Weights of a small self-supervised image encoder.
Training: muon at rate 0.014, 3300 steps, batches of 64.
Rows from block 9 of a small self-supervised image encoder, named by matrix and row number. Rows with one number belong to one neuron. Each number is 50 + 15 x the weight over its row's rms, rounded and kept within 0 to 99. All counts start at 0.
After each neuron's rows are labels from the 100 images, of 14976, where the neuron reaches its largest size: "patch colour" is the nearest of a few named colours to the mean colour under the peak; "strongest on" is what is common among them. Only what is clearly more common there than usual is listed. The data: photos of arthropod specimens (BIOSCAN-5M).
# gate: MLP gate (model.blocks.9.mlp.gate.weight, 1024x256), inputs 128-255
# fc1: MLP up (model.blocks.9.mlp.fc1.weight, 1024x256), inputs 128-255
# fc2: MLP down (model.blocks.9.mlp.fc2.weight, 256x1024, transposed), outputs 128-255

gate.591:55 46 62 38 53 04 30 41 79 45 47 36 37 46 56 57 63 40 28 90 64 43 37 17 51 34 38 25 34 37 41 56 41 29 60 56 53 26 58 49 40 38 53 42 69 41 62 84 40 70 30 39 60 68 60 53 65 44 45 39 52 64 83 90 47 45 53 67 64 50 31 52 72 46 42 39 31 51 47 43 56 43 49 49 36 54 59 50 23 55 46 74 55 60 54 62 44 53 43 97 59 49 51 53 47 44 38 56 51 35 32 58 45 96 43 54 65 68 50 57 46 50 49 48 19 37 61 44
fc1.591:24 63 56 50 47 57 35 66 72 60 58 42 52 37 57 52 56 43 37 55 15 56 22 47 50 52 43 58 62 59 65 27 34 53 52 44 27 41 51 31 51 49 46 48 65 32 46 36 39 36 52 95 53 52 48 72 61 40 70 52 45 62 62 57 40 42 58 52 60 17 54 48 40 46 37 79 38 50 54 37 49 53 33 41 40 54 40 52 44 76 62 66 37 59 60 55 06 63 39 51 66 30 38 54 58 39 84 47 33 42 50 44 64 48 93 54 42 24 56 79 53 21 30 54 57 16 29 55
fc2.591:40 46 58 46 48 57 55 47 61 49 40 37 57 26 72 50 49 37 39 50 15 43 27 67 50 38 47 44 59 42 42 44 52 50 50 13 54 84 53 40 50 53 46 59 83 19 51 50 34 55 43 80 50 62 69 51 64 46 60 55 34 50 43 26 58 30 51 33 57 42 17 64 44 58 51 55 20 43 49 44 27 37 50 69 60 32 32 44 41 89 74 64 47 55 53 47 25 64 35 48 70 48 25 75 45 45 62 35 20 50 45 59 49 48 99 69 52 30 47 53 44 35 39 54 46 23 63 70
patch colour: brown; grey
strongest on: order Coleoptera

gate.599:45 34 50 73 46 52 65 24 51 32 35 32 40 56 58 45 54 64 36 57 64 44 38 48 39 53 61 50 49 32 56 53 37 40 57 53 39 52 36 54 45 70 23 53 32 31 57 46 60 52 28 73 55 55 57 41 70 95 59 61 38 65 43 43 13 61 56 69 41 53 35 41 54 80 53 63 72 50 58 47 59 34 45 32 48 19 42 25 42 55 33 41 59 53 77 13 71 52 83 64 58 82 35 37 42 51 91 59 32 74 53 53 54 45 55 46 48 34 47 48 43 68 41 42 30 60 65 80
fc1.599:13 49 38 58 49 06 33 37 01 32 17 41 69 58 54 39 30 18 21 36 52 61 43 49 46 43 54 60 21 42 37 55 52 60 54 49 53 99 53 71 60 66 50 47 58 63 34 59 43 42 44 47 54 57 63 61 35 64 23 48 43 47 70 45 58 55 50 62 39 56 62 43 48 38 62 75 71 28 36 43 47 57 48 54 24 62 53 59 43 74 58 60 52 57 54 24 36 46 41 29 54 55 43 65 24 48 34 64 73 49 55 74 56 60 53 70 27 41 47 52 51 69 15 40 46 40 54 54
fc2.599:43 29 55 53 50 17 58 15 32 18 37 46 65 78 51 59 40 39 49 43 42 63 45 53 39 59 66 49 25 47 42 52 46 67 71 68 43 53 42 77 91 46 41 24 58 68 53 39 45 53 41 63 40 52 64 80 55 75 44 33 61 64 56 55 46 60 49 56 39 37 54 42 52 46 57 59 77 44 49 37 49 47 58 37 55 44 63 57 47 45 44 51 53 60 50 20 46 61 48 48 60 25 50 37 34 53 29 55 64 54 51 42 44 57 63 47 49 49 35 47 44 52 35 43 31 50 24 58
patch colour: black; brown
strongest on: order Coleoptera

gate.55:45 32 66 80 42 27 61 40 44 47 37 57 30 52 45 54 39 55 39 54 59 69 46 32 48 40 61 92 79 78 00 53 50 52 44 72 49 70 49 59 45 69 47 53 50 65 45 39 81 70 46 33 48 40 28 50 55 56 40 56 14 34 58 46 33 52 37 43 47 62 34 48 49 79 50 21 39 59 48 31 37 49 54 78 53 33 65 34 16 73 33 41 50 43 17 77 43 50 43 57 42 39 50 59 63 55 22 56 50 49 33 49 56 51 26 49 66 44 56 86 57 63 67 51 32 53 53 54
fc1.55:65 57 25 33 56 75 39 56 46 58 54 43 87 55 56 46 42 26 69 43 34 30 53 78 38 66 64 16 37 30 60 36 55 53 46 12 47 52 49 52 60 23 49 59 57 35 43 53 17 30 40 72 41 51 56 51 51 45 53 55 87 70 41 50 57 45 52 68 45 18 71 43 43 40 42 61 58 53 48 54 64 40 46 55 41 51 47 53 84 43 62 53 61 24 68 27 72 72 47 40 62 58 55 28 37 68 80 42 55 65 58 57 53 57 61 45 40 68 53 44 52 36 46 57 70 37 47 33
fc2.55:73 80 34 79 51 41 25 51 33 43 38 56 56 55 52 56 33 44 50 32 45 41 68 49 39 59 87 58 53 38 22 48 52 58 43 55 36 30 39 55 64 41 49 72 38 53 45 49 27 53 16 53 30 34 19 61 59 59 34 63 49 53 40 34 30 52 63 40 56 60 64 55 71 70 64 53 55 47 53 22 65 43 47 55 03 21 80 47 45 62 41 34 59 41 27 86 62 59 50 48 63 49 36 34 69 93 69 48 52 90 35 61 46 52 28 35 74 43 44 81 39 49 46 39 54 63 38 45
patch colour: grey; brown
strongest on: order Coleoptera

gate.258:48 01 51 67 50 58 37 30 46 10 63 57 39 14 46 53 21 51 50 53 57 25 48 54 80 33 69 39 74 59 66 46 53 38 60 47 29 57 48 45 52 54 80 67 55 37 59 65 26 42 27 69 59 15 72 54 49 40 55 86 58 49 45 35 43 33 66 56 39 49 48 50 39 73 57 51 42 63 52 59 54 61 59 49 48 44 71 42 05 56 33 37 58 65 50 63 84 58 51 70 52 39 47 58 41 30 30 25 59 50 55 61 38 37 38 38 59 32 64 61 55 61 77 66 53 68 41 44
fc1.258:45 04 41 48 43 53 19 44 48 09 80 50 40 46 74 69 28 58 31 58 71 34 58 42 45 28 53 43 50 38 49 44 50 52 63 47 87 86 56 60 54 21 98 44 58 45 37 53 47 54 52 67 52 40 66 61 47 36 58 60 38 43 50 33 18 56 78 43 37 55 51 42 22 88 62 61 39 14 45 54 69 56 42 60 50 40 56 35 35 62 89 61 24 41 41 53 74 61 29 44 40 35 67 41 50 51 66 36 59 30 81 44 54 47 52 60 43 43 52 32 43 48 58 47 56 57 73 41
fc2.258:47 50 30 55 28 55 47 66 50 60 58 51 41 56 60 58 48 28 46 42 57 68 51 56 65 55 54 59 46 51 57 17 18 45 34 44 69 29 22 61 58 25 52 39 52 28 51 37 49 33 53 40 59 70 61 77 53 47 56 73 52 43 69 48 00 81 54 32 54 31 44 20 18 47 54 33 40 32 58 51 47 45 52 36 32 47 65 47 33 46 57 53 43 60 64 40 44 46 46 50 69 37 68 57 79 51 62 53 44 50 31 41 38 59 48 74 29 75 65 41 46 46 69 42 63 62 43 68
patch colour: grey
strongest on: order Coleoptera

gate.117:79 70 39 53 55 40 53 57 51 44 58 55 61 53 84 69 71 51 55 63 38 63 51 45 52 75 19 54 42 69 59 34 55 78 66 55 69 46 62 71 71 38 63 71 35 27 37 72 52 92 40 77 74 45 52 52 33 47 54 47 60 58 51 57 62 52 92 49 49 54 44 63 36 18 45 47 44 29 21 54 54 16 54 50 32 25 65 63 50 43 58 45 71 59 40 47 53 45 32 49 73 28 68 59 43 12 52 58 54 38 37 24 40 81 51 37 47 23 60 49 45 29 35 58 33 49 46 45
fc1.117:98 74 29 48 41 40 52 59 70 28 44 54 63 40 55 68 51 72 28 38 29 53 64 61 42 77 47 65 32 32 44 40 61 71 44 30 78 43 59 44 62 50 48 30 46 38 35 69 40 57 46 31 61 52 55 47 49 33 35 63 48 72 71 49 64 50 66 59 23 40 33 83 58 25 50 49 52 51 29 46 47 42 22 49 62 34 64 57 46 50 63 46 69 71 43 74 31 69 12 69 62 06 45 44 24 41 70 68 63 45 54 22 54 88 58 65 42 40 55 83 57 28 65 47 58 43 52 32
fc2.117:20 46 46 49 23 47 33 47 70 51 38 39 60 42 40 31 55 71 64 20 55 45 24 46 41 60 59 58 48 45 24 55 57 34 34 56 48 74 72 29 64 39 46 45 48 58 42 57 35 49 58 43 42 63 60 72 31 61 56 47 62 60 36 21 46 57 27 52 59 49 61 35 54 81 55 57 57 66 20 51 14 28 36 68 49 41 67 28 44 68 43 89 63 23 74 50 49 62 33 56 24 64 30 57 45 57 61 58 39 04 44 40 57 57 76 43 82 67 63 60 49 67 48 52 46 43 88 33
patch colour: grey
strongest on: order Coleoptera

gate.602:55 39 67 34 25 42 77 44 65 53 48 27 66 63 71 53 43 45 80 39 62 44 44 25 67 41 15 56 58 69 31 50 28 76 58 53 46 65 41 51 74 39 42 58 36 35 46 67 53 53 24 32 50 35 79 41 37 25 61 49 68 50 48 53 37 15 31 40 56 33 40 42 54 66 66 72 49 38 62 68 50 66 30 43 61 54 49 42 45 22 64 32 52 51 49 69 23 75 58 73 45 59 59 37 53 50 39 41 30 21 23 59 39 66 38 51 78 56 55 37 71 34 29 46 58 42 40 38
fc1.602:60 54 64 31 40 38 68 40 64 66 61 28 73 65 75 65 15 44 57 50 72 63 49 11 64 50 39 45 60 88 35 59 48 47 49 65 43 63 43 44 50 22 29 59 30 12 57 50 52 43 15 48 46 05 60 40 34 46 52 41 80 44 46 61 27 29 53 37 51 39 57 34 47 56 60 53 39 46 71 78 40 81 44 52 52 61 53 56 42 22 51 31 68 61 52 71 39 60 30 46 40 48 56 32 51 19 37 51 29 17 20 56 36 69 36 50 80 60 64 50 80 26 19 59 45 47 52 25
fc2.602:28 58 47 67 55 57 40 37 34 54 40 59 42 42 45 52 41 58 39 56 35 42 45 51 43 66 64 56 46 12 71 56 72 38 69 35 56 43 71 40 28 47 31 31 61 75 52 00 61 55 84 40 53 46 15 51 45 39 43 63 59 40 53 52 60 51 41 49 37 56 33 46 28 51 48 64 66 48 43 45 45 40 28 67 50 53 52 71 57 58 30 40 45 65 51 45 73 36 33 25 36 69 40 77 78 34 61 61 43 62 64 21 42 31 37 46 24 59 63 74 48 77 32 26 16 44 64 37
patch colour: grey
strongest on: order Coleoptera

gate.215:24 50 67 71 78 67 50 40 53 66 53 50 46 49 71 60 51 50 61 42 44 53 43 49 67 56 38 52 49 52 42 74 48 41 51 52 46 39 67 49 40 47 44 52 49 66 59 58 42 55 71 52 30 00 47 56 52 46 31 25 61 60 51 50 19 40 59 58 53 35 60 13 27 05 17 43 45 71 46 56 47 67 39 61 21 34 41 48 57 65 72 41 60 71 69 00 24 56 51 46 51 48 40 20 69 56 52 83 58 43 55 42 78 57 35 26 48 64 41 55 46 62 46 35 41 71 26 58
fc1.215:60 37 51 50 53 32 53 43 64 46 46 18 49 48 18 54 53 50 51 52 51 50 61 73 55 65 60 34 42 63 48 58 25 44 64 49 42 33 55 27 47 50 42 65 58 46 43 31 81 46 25 60 50 45 28 42 33 68 59 52 40 44 52 63 00 50 50 51 75 41 52 67 31 56 38 20 66 39 42 27 58 49 26 75 77 58 69 62 34 69 61 63 32 41 39 65 54 42 48 99 35 52 51 42 51 59 43 70 55 69 42 66 61 39 36 58 70 77 59 30 42 51 37 65 52 33 41 47
fc2.215:34 36 63 46 71 33 42 42 35 25 53 55 49 51 57 58 64 39 31 10 24 46 35 99 60 54 85 24 53 57 57 38 46 36 32 46 33 49 75 60 11 63 49 56 55 70 62 26 63 58 45 86 54 84 58 26 45 38 69 70 58 53 79 53 54 33 58 49 50 47 48 31 51 30 60 32 69 64 39 57 52 58 48 56 50 76 41 54 36 68 52 45 63 64 41 26 18 57 55 58 50 43 50 36 70 51 35 64 62 45 54 65 47 39 24 54 44 69 59 51 36 53 41 52 39 42 53 54
patch colour: grey
strongest on: order Lepidoptera

gate.593:75 56 79 49 49 46 77 57 53 67 32 25 57 43 36 39 57 35 42 34 59 50 43 64 45 37 60 65 59 33 73 54 36 40 55 27 29 33 55 64 63 69 64 49 47 60 35 26 51 43 38 17 61 26 52 67 68 31 37 70 51 35 53 19 49 77 84 84 77 52 57 46 71 53 66 51 55 52 34 50 57 42 52 33 47 58 64 48 42 88 13 84 42 41 76 41 44 33 42 47 47 60 43 58 47 54 61 73 44 62 41 70 26 49 68 34 43 45 44 22 49 65 40 58 32 55 42 74
fc1.593:66 63 55 59 69 61 65 77 56 43 43 67 30 68 28 65 32 23 34 66 50 60 58 47 46 54 52 49 52 57 39 32 66 68 62 41 37 38 55 46 51 37 64 61 56 46 33 52 74 59 47 27 53 21 64 52 51 26 42 35 39 50 52 55 69 46 36 49 47 50 46 53 21 37 50 23 64 47 37 58 74 51 46 24 82 57 44 69 59 46 70 89 47 13 59 69 39 43 45 70 48 22 53 76 24 61 70 44 60 30 56 41 38 42 71 50 52 57 28 40 39 69 34 40 64 57 22 59
fc2.593:58 51 44 61 26 66 45 96 64 45 48 45 43 56 67 51 66 65 59 81 60 41 51 51 57 50 41 47 67 60 49 39 68 61 44 63 53 72 27 39 47 66 53 30 59 40 41 42 39 40 46 67 38 45 68 42 50 63 64 52 49 69 45 69 58 49 19 26 50 74 75 50 45 51 37 48 46 54 81 52 48 53 95 45 55 46 49 53 81 49 47 07 47 61 25 66 60 42 68 66 50 42 43 48 30 55 54 52 74 79 44 26 57 57 49 62 74 33 50 38 58 35 59 84 55 64 77 68
patch colour: black; brown
strongest on: order Coleoptera