A small self-supervised image encoder, trained from scratch.
Model: activation geglu, layers 12, width 256.
Data: 195000 training examples, 1.1 epochs.
Rows from block 5, named by matrix and row number. Rows with one number belong to one neuron. Each number is 200 + 40 x the weight over the matrix's rms, rounded and kept within 0 to 999. All counts start at 0.
# gate: MLP gate (model.blocks.5.mlp.gate.weight, 1024x256), inputs 86-171
# fc1: MLP up (model.blocks.5.mlp.fc1.weight, 1024x256), inputs 86-171
# fc2: MLP down (model.blocks.5.mlp.fc2.weight, 256x1024, transposed), outputs 86-171
gate.141,225,152,263,258,239,202,209,114,281,200,250,182,247,199,155,235,321,234,178,164,219,407,258,171,198,263,139,208,217,149,272,145,203,224,187,109,218,164,186,183,192,223,162,175,98,259,146,150,158,248,278,271,218,66,158,123,169,235,230,252,221,243,103,153,201,243,143,178,148,148,253,155,191,230,288,194,246,222,168,197,318,305,334,238,189,221
gate.142,207,155,204,224,262,243,185,155,206,198,161,248,189,168,207,179,44,249,171,212,134,226,112,227,255,91,239,286,220,292,154,201,224,140,204,163,186,113,198,260,176,171,126,135,152,241,160,180,306,174,140,275,206,194,289,186,255,283,173,198,203,213,235,167,97,238,197,194,122,284,173,171,186,200,213,166,118,201,257,216,174,334,121,177,220,136
gate.143,195,79,234,183,130,178,167,197,145,244,168,230,226,89,135,211,213,213,182,132,346,230,232,197,217,395,139,175,200,342,239,195,169,224,302,192,99,296,262,176,164,302,175,204,246,112,224,363,180,166,176,137,246,177,188,191,211,272,213,179,193,258,308,254,328,230,137,208,159,179,206,161,186,182,121,211,120,190,196,106,212,44,110,206,159,180
gate.144,218,60,193,120,197,345,348,187,192,103,118,305,253,215,136,261,336,131,260,402,163,402,166,269,265,143,215,36,113,384,149,180,167,269,112,241,101,227,91,201,143,264,227,271,202,235,158,231,257,266,344,163,131,204,147,310,355,194,183,426,183,178,144,107,229,270,227,189,269,197,255,206,262,217,225,198,156,196,204,263,223,154,94,280,201,161
gate.145,267,181,178,186,183,160,211,174,208,216,179,213,161,183,133,187,216,198,212,193,176,223,220,151,152,217,274,219,175,169,232,210,222,222,164,234,201,200,202,127,249,241,207,191,214,150,179,156,205,223,188,249,240,170,227,217,213,182,201,245,157,246,195,172,211,173,182,236,140,202,217,202,224,180,151,205,167,201,211,262,227,239,204,163,196,163
gate.146,210,206,202,195,211,204,200,199,191,186,209,231,205,214,173,197,186,198,190,208,192,202,195,212,200,205,214,200,198,202,208,195,210,196,183,205,204,203,200,198,210,207,204,194,195,182,201,200,212,204,198,196,205,197,191,199,188,193,195,208,200,206,196,205,198,201,192,187,210,207,200,205,205,187,202,204,196,204,203,209,201,171,169,192,193,186
gate.147,201,209,184,200,214,206,201,205,189,200,192,202,205,218,202,187,202,201,181,209,181,185,204,211,194,199,204,209,211,187,197,188,200,196,182,201,173,174,190,196,209,196,200,199,214,198,188,223,200,201,211,199,204,184,190,223,200,177,141,201,182,192,200,207,191,221,206,201,211,211,209,184,192,201,213,183,209,187,176,198,196,204,195,208,192,198
gate.148,221,209,169,196,210,218,200,209,210,212,161,179,165,205,222,203,172,183,157,194,233,203,213,188,227,258,199,222,207,190,173,189,239,189,224,196,190,213,217,190,144,177,212,199,203,187,188,129,205,208,192,187,210,193,223,195,112,232,193,193,200,191,170,183,190,220,223,194,197,222,208,200,193,186,199,213,199,217,192,162,226,210,195,194,214,169
gate.149,180,211,140,198,213,235,237,241,178,199,204,222,181,177,214,224,198,186,144,173,202,195,224,195,202,212,190,166,170,209,164,252,163,190,208,215,221,196,238,218,193,201,152,181,134,211,251,203,188,201,205,187,207,226,178,166,179,253,159,195,186,210,216,159,217,170,195,252,202,251,191,154,206,251,162,234,242,191,188,183,162,217,206,199,237,218
gate.150,280,88,149,148,298,234,220,279,275,257,225,278,336,328,153,0,208,78,191,237,252,196,262,163,59,162,106,250,327,231,284,188,178,159,246,108,140,255,231,179,206,166,230,189,243,226,189,85,234,165,211,256,165,194,253,143,99,239,276,200,236,271,177,220,178,261,109,217,95,269,198,259,204,203,147,208,94,216,218,224,90,265,139,230,188,253
gate.151,200,211,207,203,178,220,252,194,202,191,202,216,195,199,197,193,211,176,219,205,199,200,200,187,204,206,212,196,199,195,190,200,206,183,197,199,193,187,202,206,215,213,207,198,202,199,203,198,211,205,197,214,223,178,186,198,199,217,182,197,179,197,219,192,195,193,204,221,216,185,200,205,213,202,197,185,210,189,198,207,183,194,208,204,203,189
gate.152,219,161,180,187,189,192,236,219,91,152,200,169,173,198,228,167,166,99,191,213,198,256,203,252,202,252,211,154,169,194,195,214,151,172,97,198,246,176,246,264,225,213,282,106,191,174,210,178,252,180,206,201,228,184,159,236,271,200,240,212,194,196,183,206,233,222,200,176,263,251,290,228,226,211,138,174,204,184,198,196,217,195,183,207,185,215
fc1.141,210,271,146,151,251,310,221,245,97,204,215,122,240,214,246,249,175,161,185,184,221,265,177,206,314,186,293,194,365,146,177,289,219,195,243,302,79,218,186,268,200,197,200,156,236,67,174,186,159,167,142,191,219,232,266,182,219,117,153,132,190,124,156,261,158,253,226,263,200,171,160,284,158,270,187,266,184,188,207,211,191,97,162,136,142,208
fc1.142,175,221,180,317,113,171,176,189,188,179,215,195,207,272,183,211,238,164,229,198,280,164,208,197,185,292,267,176,205,146,213,188,174,282,223,219,257,264,191,255,225,236,257,156,216,136,187,199,100,217,144,155,79,190,185,234,120,153,235,241,156,197,115,260,291,177,226,247,202,109,164,223,209,138,147,258,209,217,117,201,183,140,240,225,176,241
fc1.143,142,247,333,149,177,195,196,205,82,91,179,224,227,176,176,165,230,102,121,234,160,165,211,229,184,168,153,349,295,152,175,140,252,190,36,120,203,300,215,225,111,348,249,168,211,241,223,277,227,186,148,185,227,275,117,302,290,235,212,107,200,298,178,265,185,119,242,235,164,118,234,153,183,116,119,220,102,171,67,236,124,195,190,139,265,270
fc1.144,203,71,209,252,123,381,270,110,146,88,183,191,440,148,263,269,296,109,151,138,104,255,186,249,244,137,171,122,225,243,129,190,299,221,141,248,189,117,270,240,373,196,185,190,252,184,318,188,332,150,312,262,204,284,160,268,247,297,288,327,272,110,109,234,227,235,228,260,196,250,160,99,131,249,245,253,169,113,303,193,131,205,163,234,19,135
fc1.145,264,242,225,190,188,217,201,206,247,213,197,195,220,229,159,216,231,169,204,179,254,216,181,228,144,135,208,162,193,207,184,114,212,174,167,178,207,193,181,166,169,211,201,216,213,184,204,122,226,191,181,236,217,211,205,201,220,119,236,219,159,158,227,155,217,199,165,206,225,191,244,215,183,212,168,167,129,160,228,196,178,214,157,151,201,182
fc1.146,199,206,193,208,171,214,198,200,215,200,197,188,190,206,202,197,192,218,203,212,196,191,206,208,194,200,199,206,193,208,197,201,196,197,206,228,194,209,194,196,205,208,205,201,205,222,195,196,189,189,204,198,183,187,203,203,206,210,196,214,201,208,205,203,198,208,205,185,194,203,187,200,192,202,188,190,205,198,205,199,197,212,204,193,222,203
fc1.147,210,191,199,177,186,189,204,190,201,229,192,197,218,223,187,187,199,193,208,200,205,184,208,204,188,202,197,207,197,187,211,200,226,181,203,204,172,193,191,196,208,195,210,200,196,209,199,212,195,200,199,204,198,197,200,193,192,205,181,224,209,205,202,183,196,207,196,220,237,171,184,193,184,204,214,189,193,204,181,191,203,177,196,208,192,199
fc1.148,218,206,180,200,215,193,207,191,204,201,192,196,169,178,218,220,216,194,159,175,222,188,196,213,203,259,206,222,171,211,178,179,223,156,196,189,213,214,218,185,170,172,196,216,218,192,196,163,195,179,165,198,208,194,207,163,156,233,209,195,180,195,208,208,187,216,202,183,183,216,190,202,204,235,220,173,207,211,214,185,198,206,211,191,214,160
fc1.149,186,227,162,181,224,214,159,218,197,222,211,167,165,200,233,248,198,146,155,220,182,181,207,201,197,229,188,172,188,198,174,233,163,199,218,188,227,183,227,224,201,181,199,197,176,215,290,222,190,187,185,200,186,235,184,174,233,218,168,176,187,194,171,153,205,181,240,261,173,273,201,164,204,223,182,226,264,193,169,184,197,223,199,187,231,231
fc1.150,155,295,250,276,136,201,197,105,148,146,123,186,122,99,264,394,234,278,217,174,128,209,178,235,350,274,320,141,199,189,193,214,213,247,178,304,233,157,203,241,207,269,158,170,200,171,217,299,170,284,173,146,253,193,198,233,284,187,167,152,183,158,202,155,260,235,348,158,281,124,231,157,261,208,231,238,239,147,178,251,286,216,204,162,257,178
fc1.151,189,187,204,201,219,195,182,191,188,220,219,196,219,185,196,224,204,189,200,200,202,221,199,204,205,196,185,195,209,202,202,196,211,201,232,211,208,210,205,206,202,162,195,215,194,180,210,202,178,204,205,188,176,204,212,190,199,196,213,198,189,200,201,212,196,207,199,191,197,197,203,212,190,200,197,186,198,203,224,206,201,193,208,200,191,185
fc1.152,150,248,114,206,254,231,211,297,171,146,220,179,214,229,190,232,269,366,211,181,191,237,194,156,181,166,154,185,186,189,176,198,271,206,163,190,237,113,183,282,240,149,125,208,215,239,210,131,101,179,192,138,255,206,233,123,242,252,184,230,189,224,227,196,207,225,233,246,102,156,188,254,168,220,210,137,193,165,193,252,244,230,161,220,110,131
fc2.141,86,242,181,289,176,158,211,136,158,180,233,172,203,143,201,298,206,229,200,243,154,147,155,169,161,168,220,246,261,223,160,136,194,100,200,180,167,210,155,214,180,214,242,219,125,149,108,169,93,75,239,229,165,140,159,202,139,221,189,162,220,304,106,211,224,259,216,195,252,191,173,241,271,250,217,263,83,298,209,230,252,60,140,206,228,221
fc2.142,224,203,226,177,188,193,211,184,168,233,209,209,71,167,187,256,190,209,123,143,223,90,166,222,233,169,241,237,269,195,343,252,253,258,186,161,247,237,139,192,98,114,232,331,214,173,209,190,196,218,191,154,163,170,227,99,286,186,212,120,221,160,170,158,322,226,266,284,115,338,237,208,191,183,199,212,98,219,137,250,170,205,120,165,149,216
fc2.143,175,86,128,233,250,137,177,230,206,303,153,210,233,222,235,140,112,201,193,126,153,304,305,208,426,187,118,47,166,217,134,169,243,340,244,179,248,73,210,263,347,160,245,208,181,191,192,189,258,198,196,198,110,184,125,136,104,146,105,109,198,199,225,89,200,181,200,309,193,88,217,188,264,157,177,273,171,186,222,149,239,171,190,112,275,107
fc2.144,183,115,188,129,343,184,223,388,230,220,119,18,184,183,206,161,114,233,288,255,141,152,147,141,225,192,245,144,124,203,194,339,171,270,132,73,223,117,179,204,220,367,301,303,130,185,328,148,218,241,213,176,116,280,200,219,252,227,125,307,193,219,269,169,281,186,43,130,224,416,264,242,130,150,217,98,148,247,208,131,300,145,153,133,281,202
fc2.145,213,172,191,175,188,187,208,213,230,159,195,177,213,213,139,186,170,240,181,183,180,207,188,172,213,236,229,233,228,197,163,190,176,177,239,187,176,200,246,165,218,205,227,205,178,124,209,244,185,205,192,181,194,229,182,197,249,206,180,189,249,260,187,120,184,189,234,188,237,221,164,176,178,235,192,193,233,245,223,236,187,194,148,246,171,213
fc2.146,199,201,191,208,198,206,190,194,198,202,213,205,193,210,211,207,192,211,202,202,197,196,200,200,203,201,198,203,203,201,203,193,204,205,206,203,197,196,198,197,208,200,192,206,207,222,189,214,181,196,216,184,202,199,196,204,204,213,189,201,203,185,219,203,199,206,216,210,194,215,191,205,187,192,197,195,205,213,207,207,190,205,206,189,198,198
fc2.147,180,177,205,198,193,186,208,177,200,194,187,194,200,208,204,222,219,193,217,200,204,212,204,204,210,175,206,195,211,199,206,193,177,199,216,202,206,201,204,191,178,201,203,203,197,201,207,220,207,185,215,196,196,215,192,196,194,217,197,193,231,199,208,193,205,197,196,219,209,191,184,216,195,206,210,188,211,216,205,206,222,193,192,194,205,214
fc2.148,229,224,211,178,195,251,215,183,215,230,206,170,208,205,151,190,186,183,219,185,178,224,186,198,195,190,230,194,229,168,188,192,231,185,191,171,123,208,176,193,207,222,231,200,196,188,165,187,242,240,226,203,191,155,204,174,177,206,178,211,202,158,169,177,243,174,183,201,158,214,214,192,220,204,143,205,206,211,197,188,219,213,221,167,185,211
fc2.149,230,214,254,200,205,180,189,232,230,211,139,195,173,175,208,183,190,210,192,207,190,205,226,195,213,199,187,220,228,166,226,217,235,201,182,216,228,205,224,200,201,197,179,216,201,187,184,185,177,207,234,213,230,180,198,141,241,205,241,195,196,210,190,268,194,205,183,232,209,202,220,239,176,185,235,189,150,205,239,189,229,182,223,196,217,244
fc2.150,198,20,298,180,92,155,185,221,174,235,265,230,223,103,123,155,150,190,138,270,210,249,189,263,178,76,199,153,233,247,162,80,219,241,280,113,183,75,245,60,222,119,282,192,243,188,240,167,210,178,140,41,177,198,228,280,230,275,254,166,244,210,232,195,322,231,164,196,227,238,272,244,159,273,160,230,117,199,167,238,239,340,49,346,223,191
fc2.151,210,198,180,179,219,185,195,206,197,219,199,207,207,219,209,205,194,214,207,206,182,197,192,203,197,198,188,211,214,186,208,166,205,185,194,173,210,195,201,192,195,218,196,194,199,204,205,212,201,204,189,194,187,187,217,195,185,206,177,202,199,181,205,205,199,172,191,198,194,211,199,191,189,227,198,208,180,227,205,196,211,191,208,205,195,197
fc2.152,175,199,183,97,206,198,218,265,216,234,205,142,209,218,247,184,202,136,241,230,208,210,282,205,173,253,199,169,195,145,224,180,218,170,230,125,172,201,170,137,152,150,217,168,229,180,153,180,212,177,204,176,263,179,181,308,190,242,200,184,167,205,196,189,184,198,147,129,212,202,171,190,135,164,201,230,195,184,145,140,237,111,171,207,190,276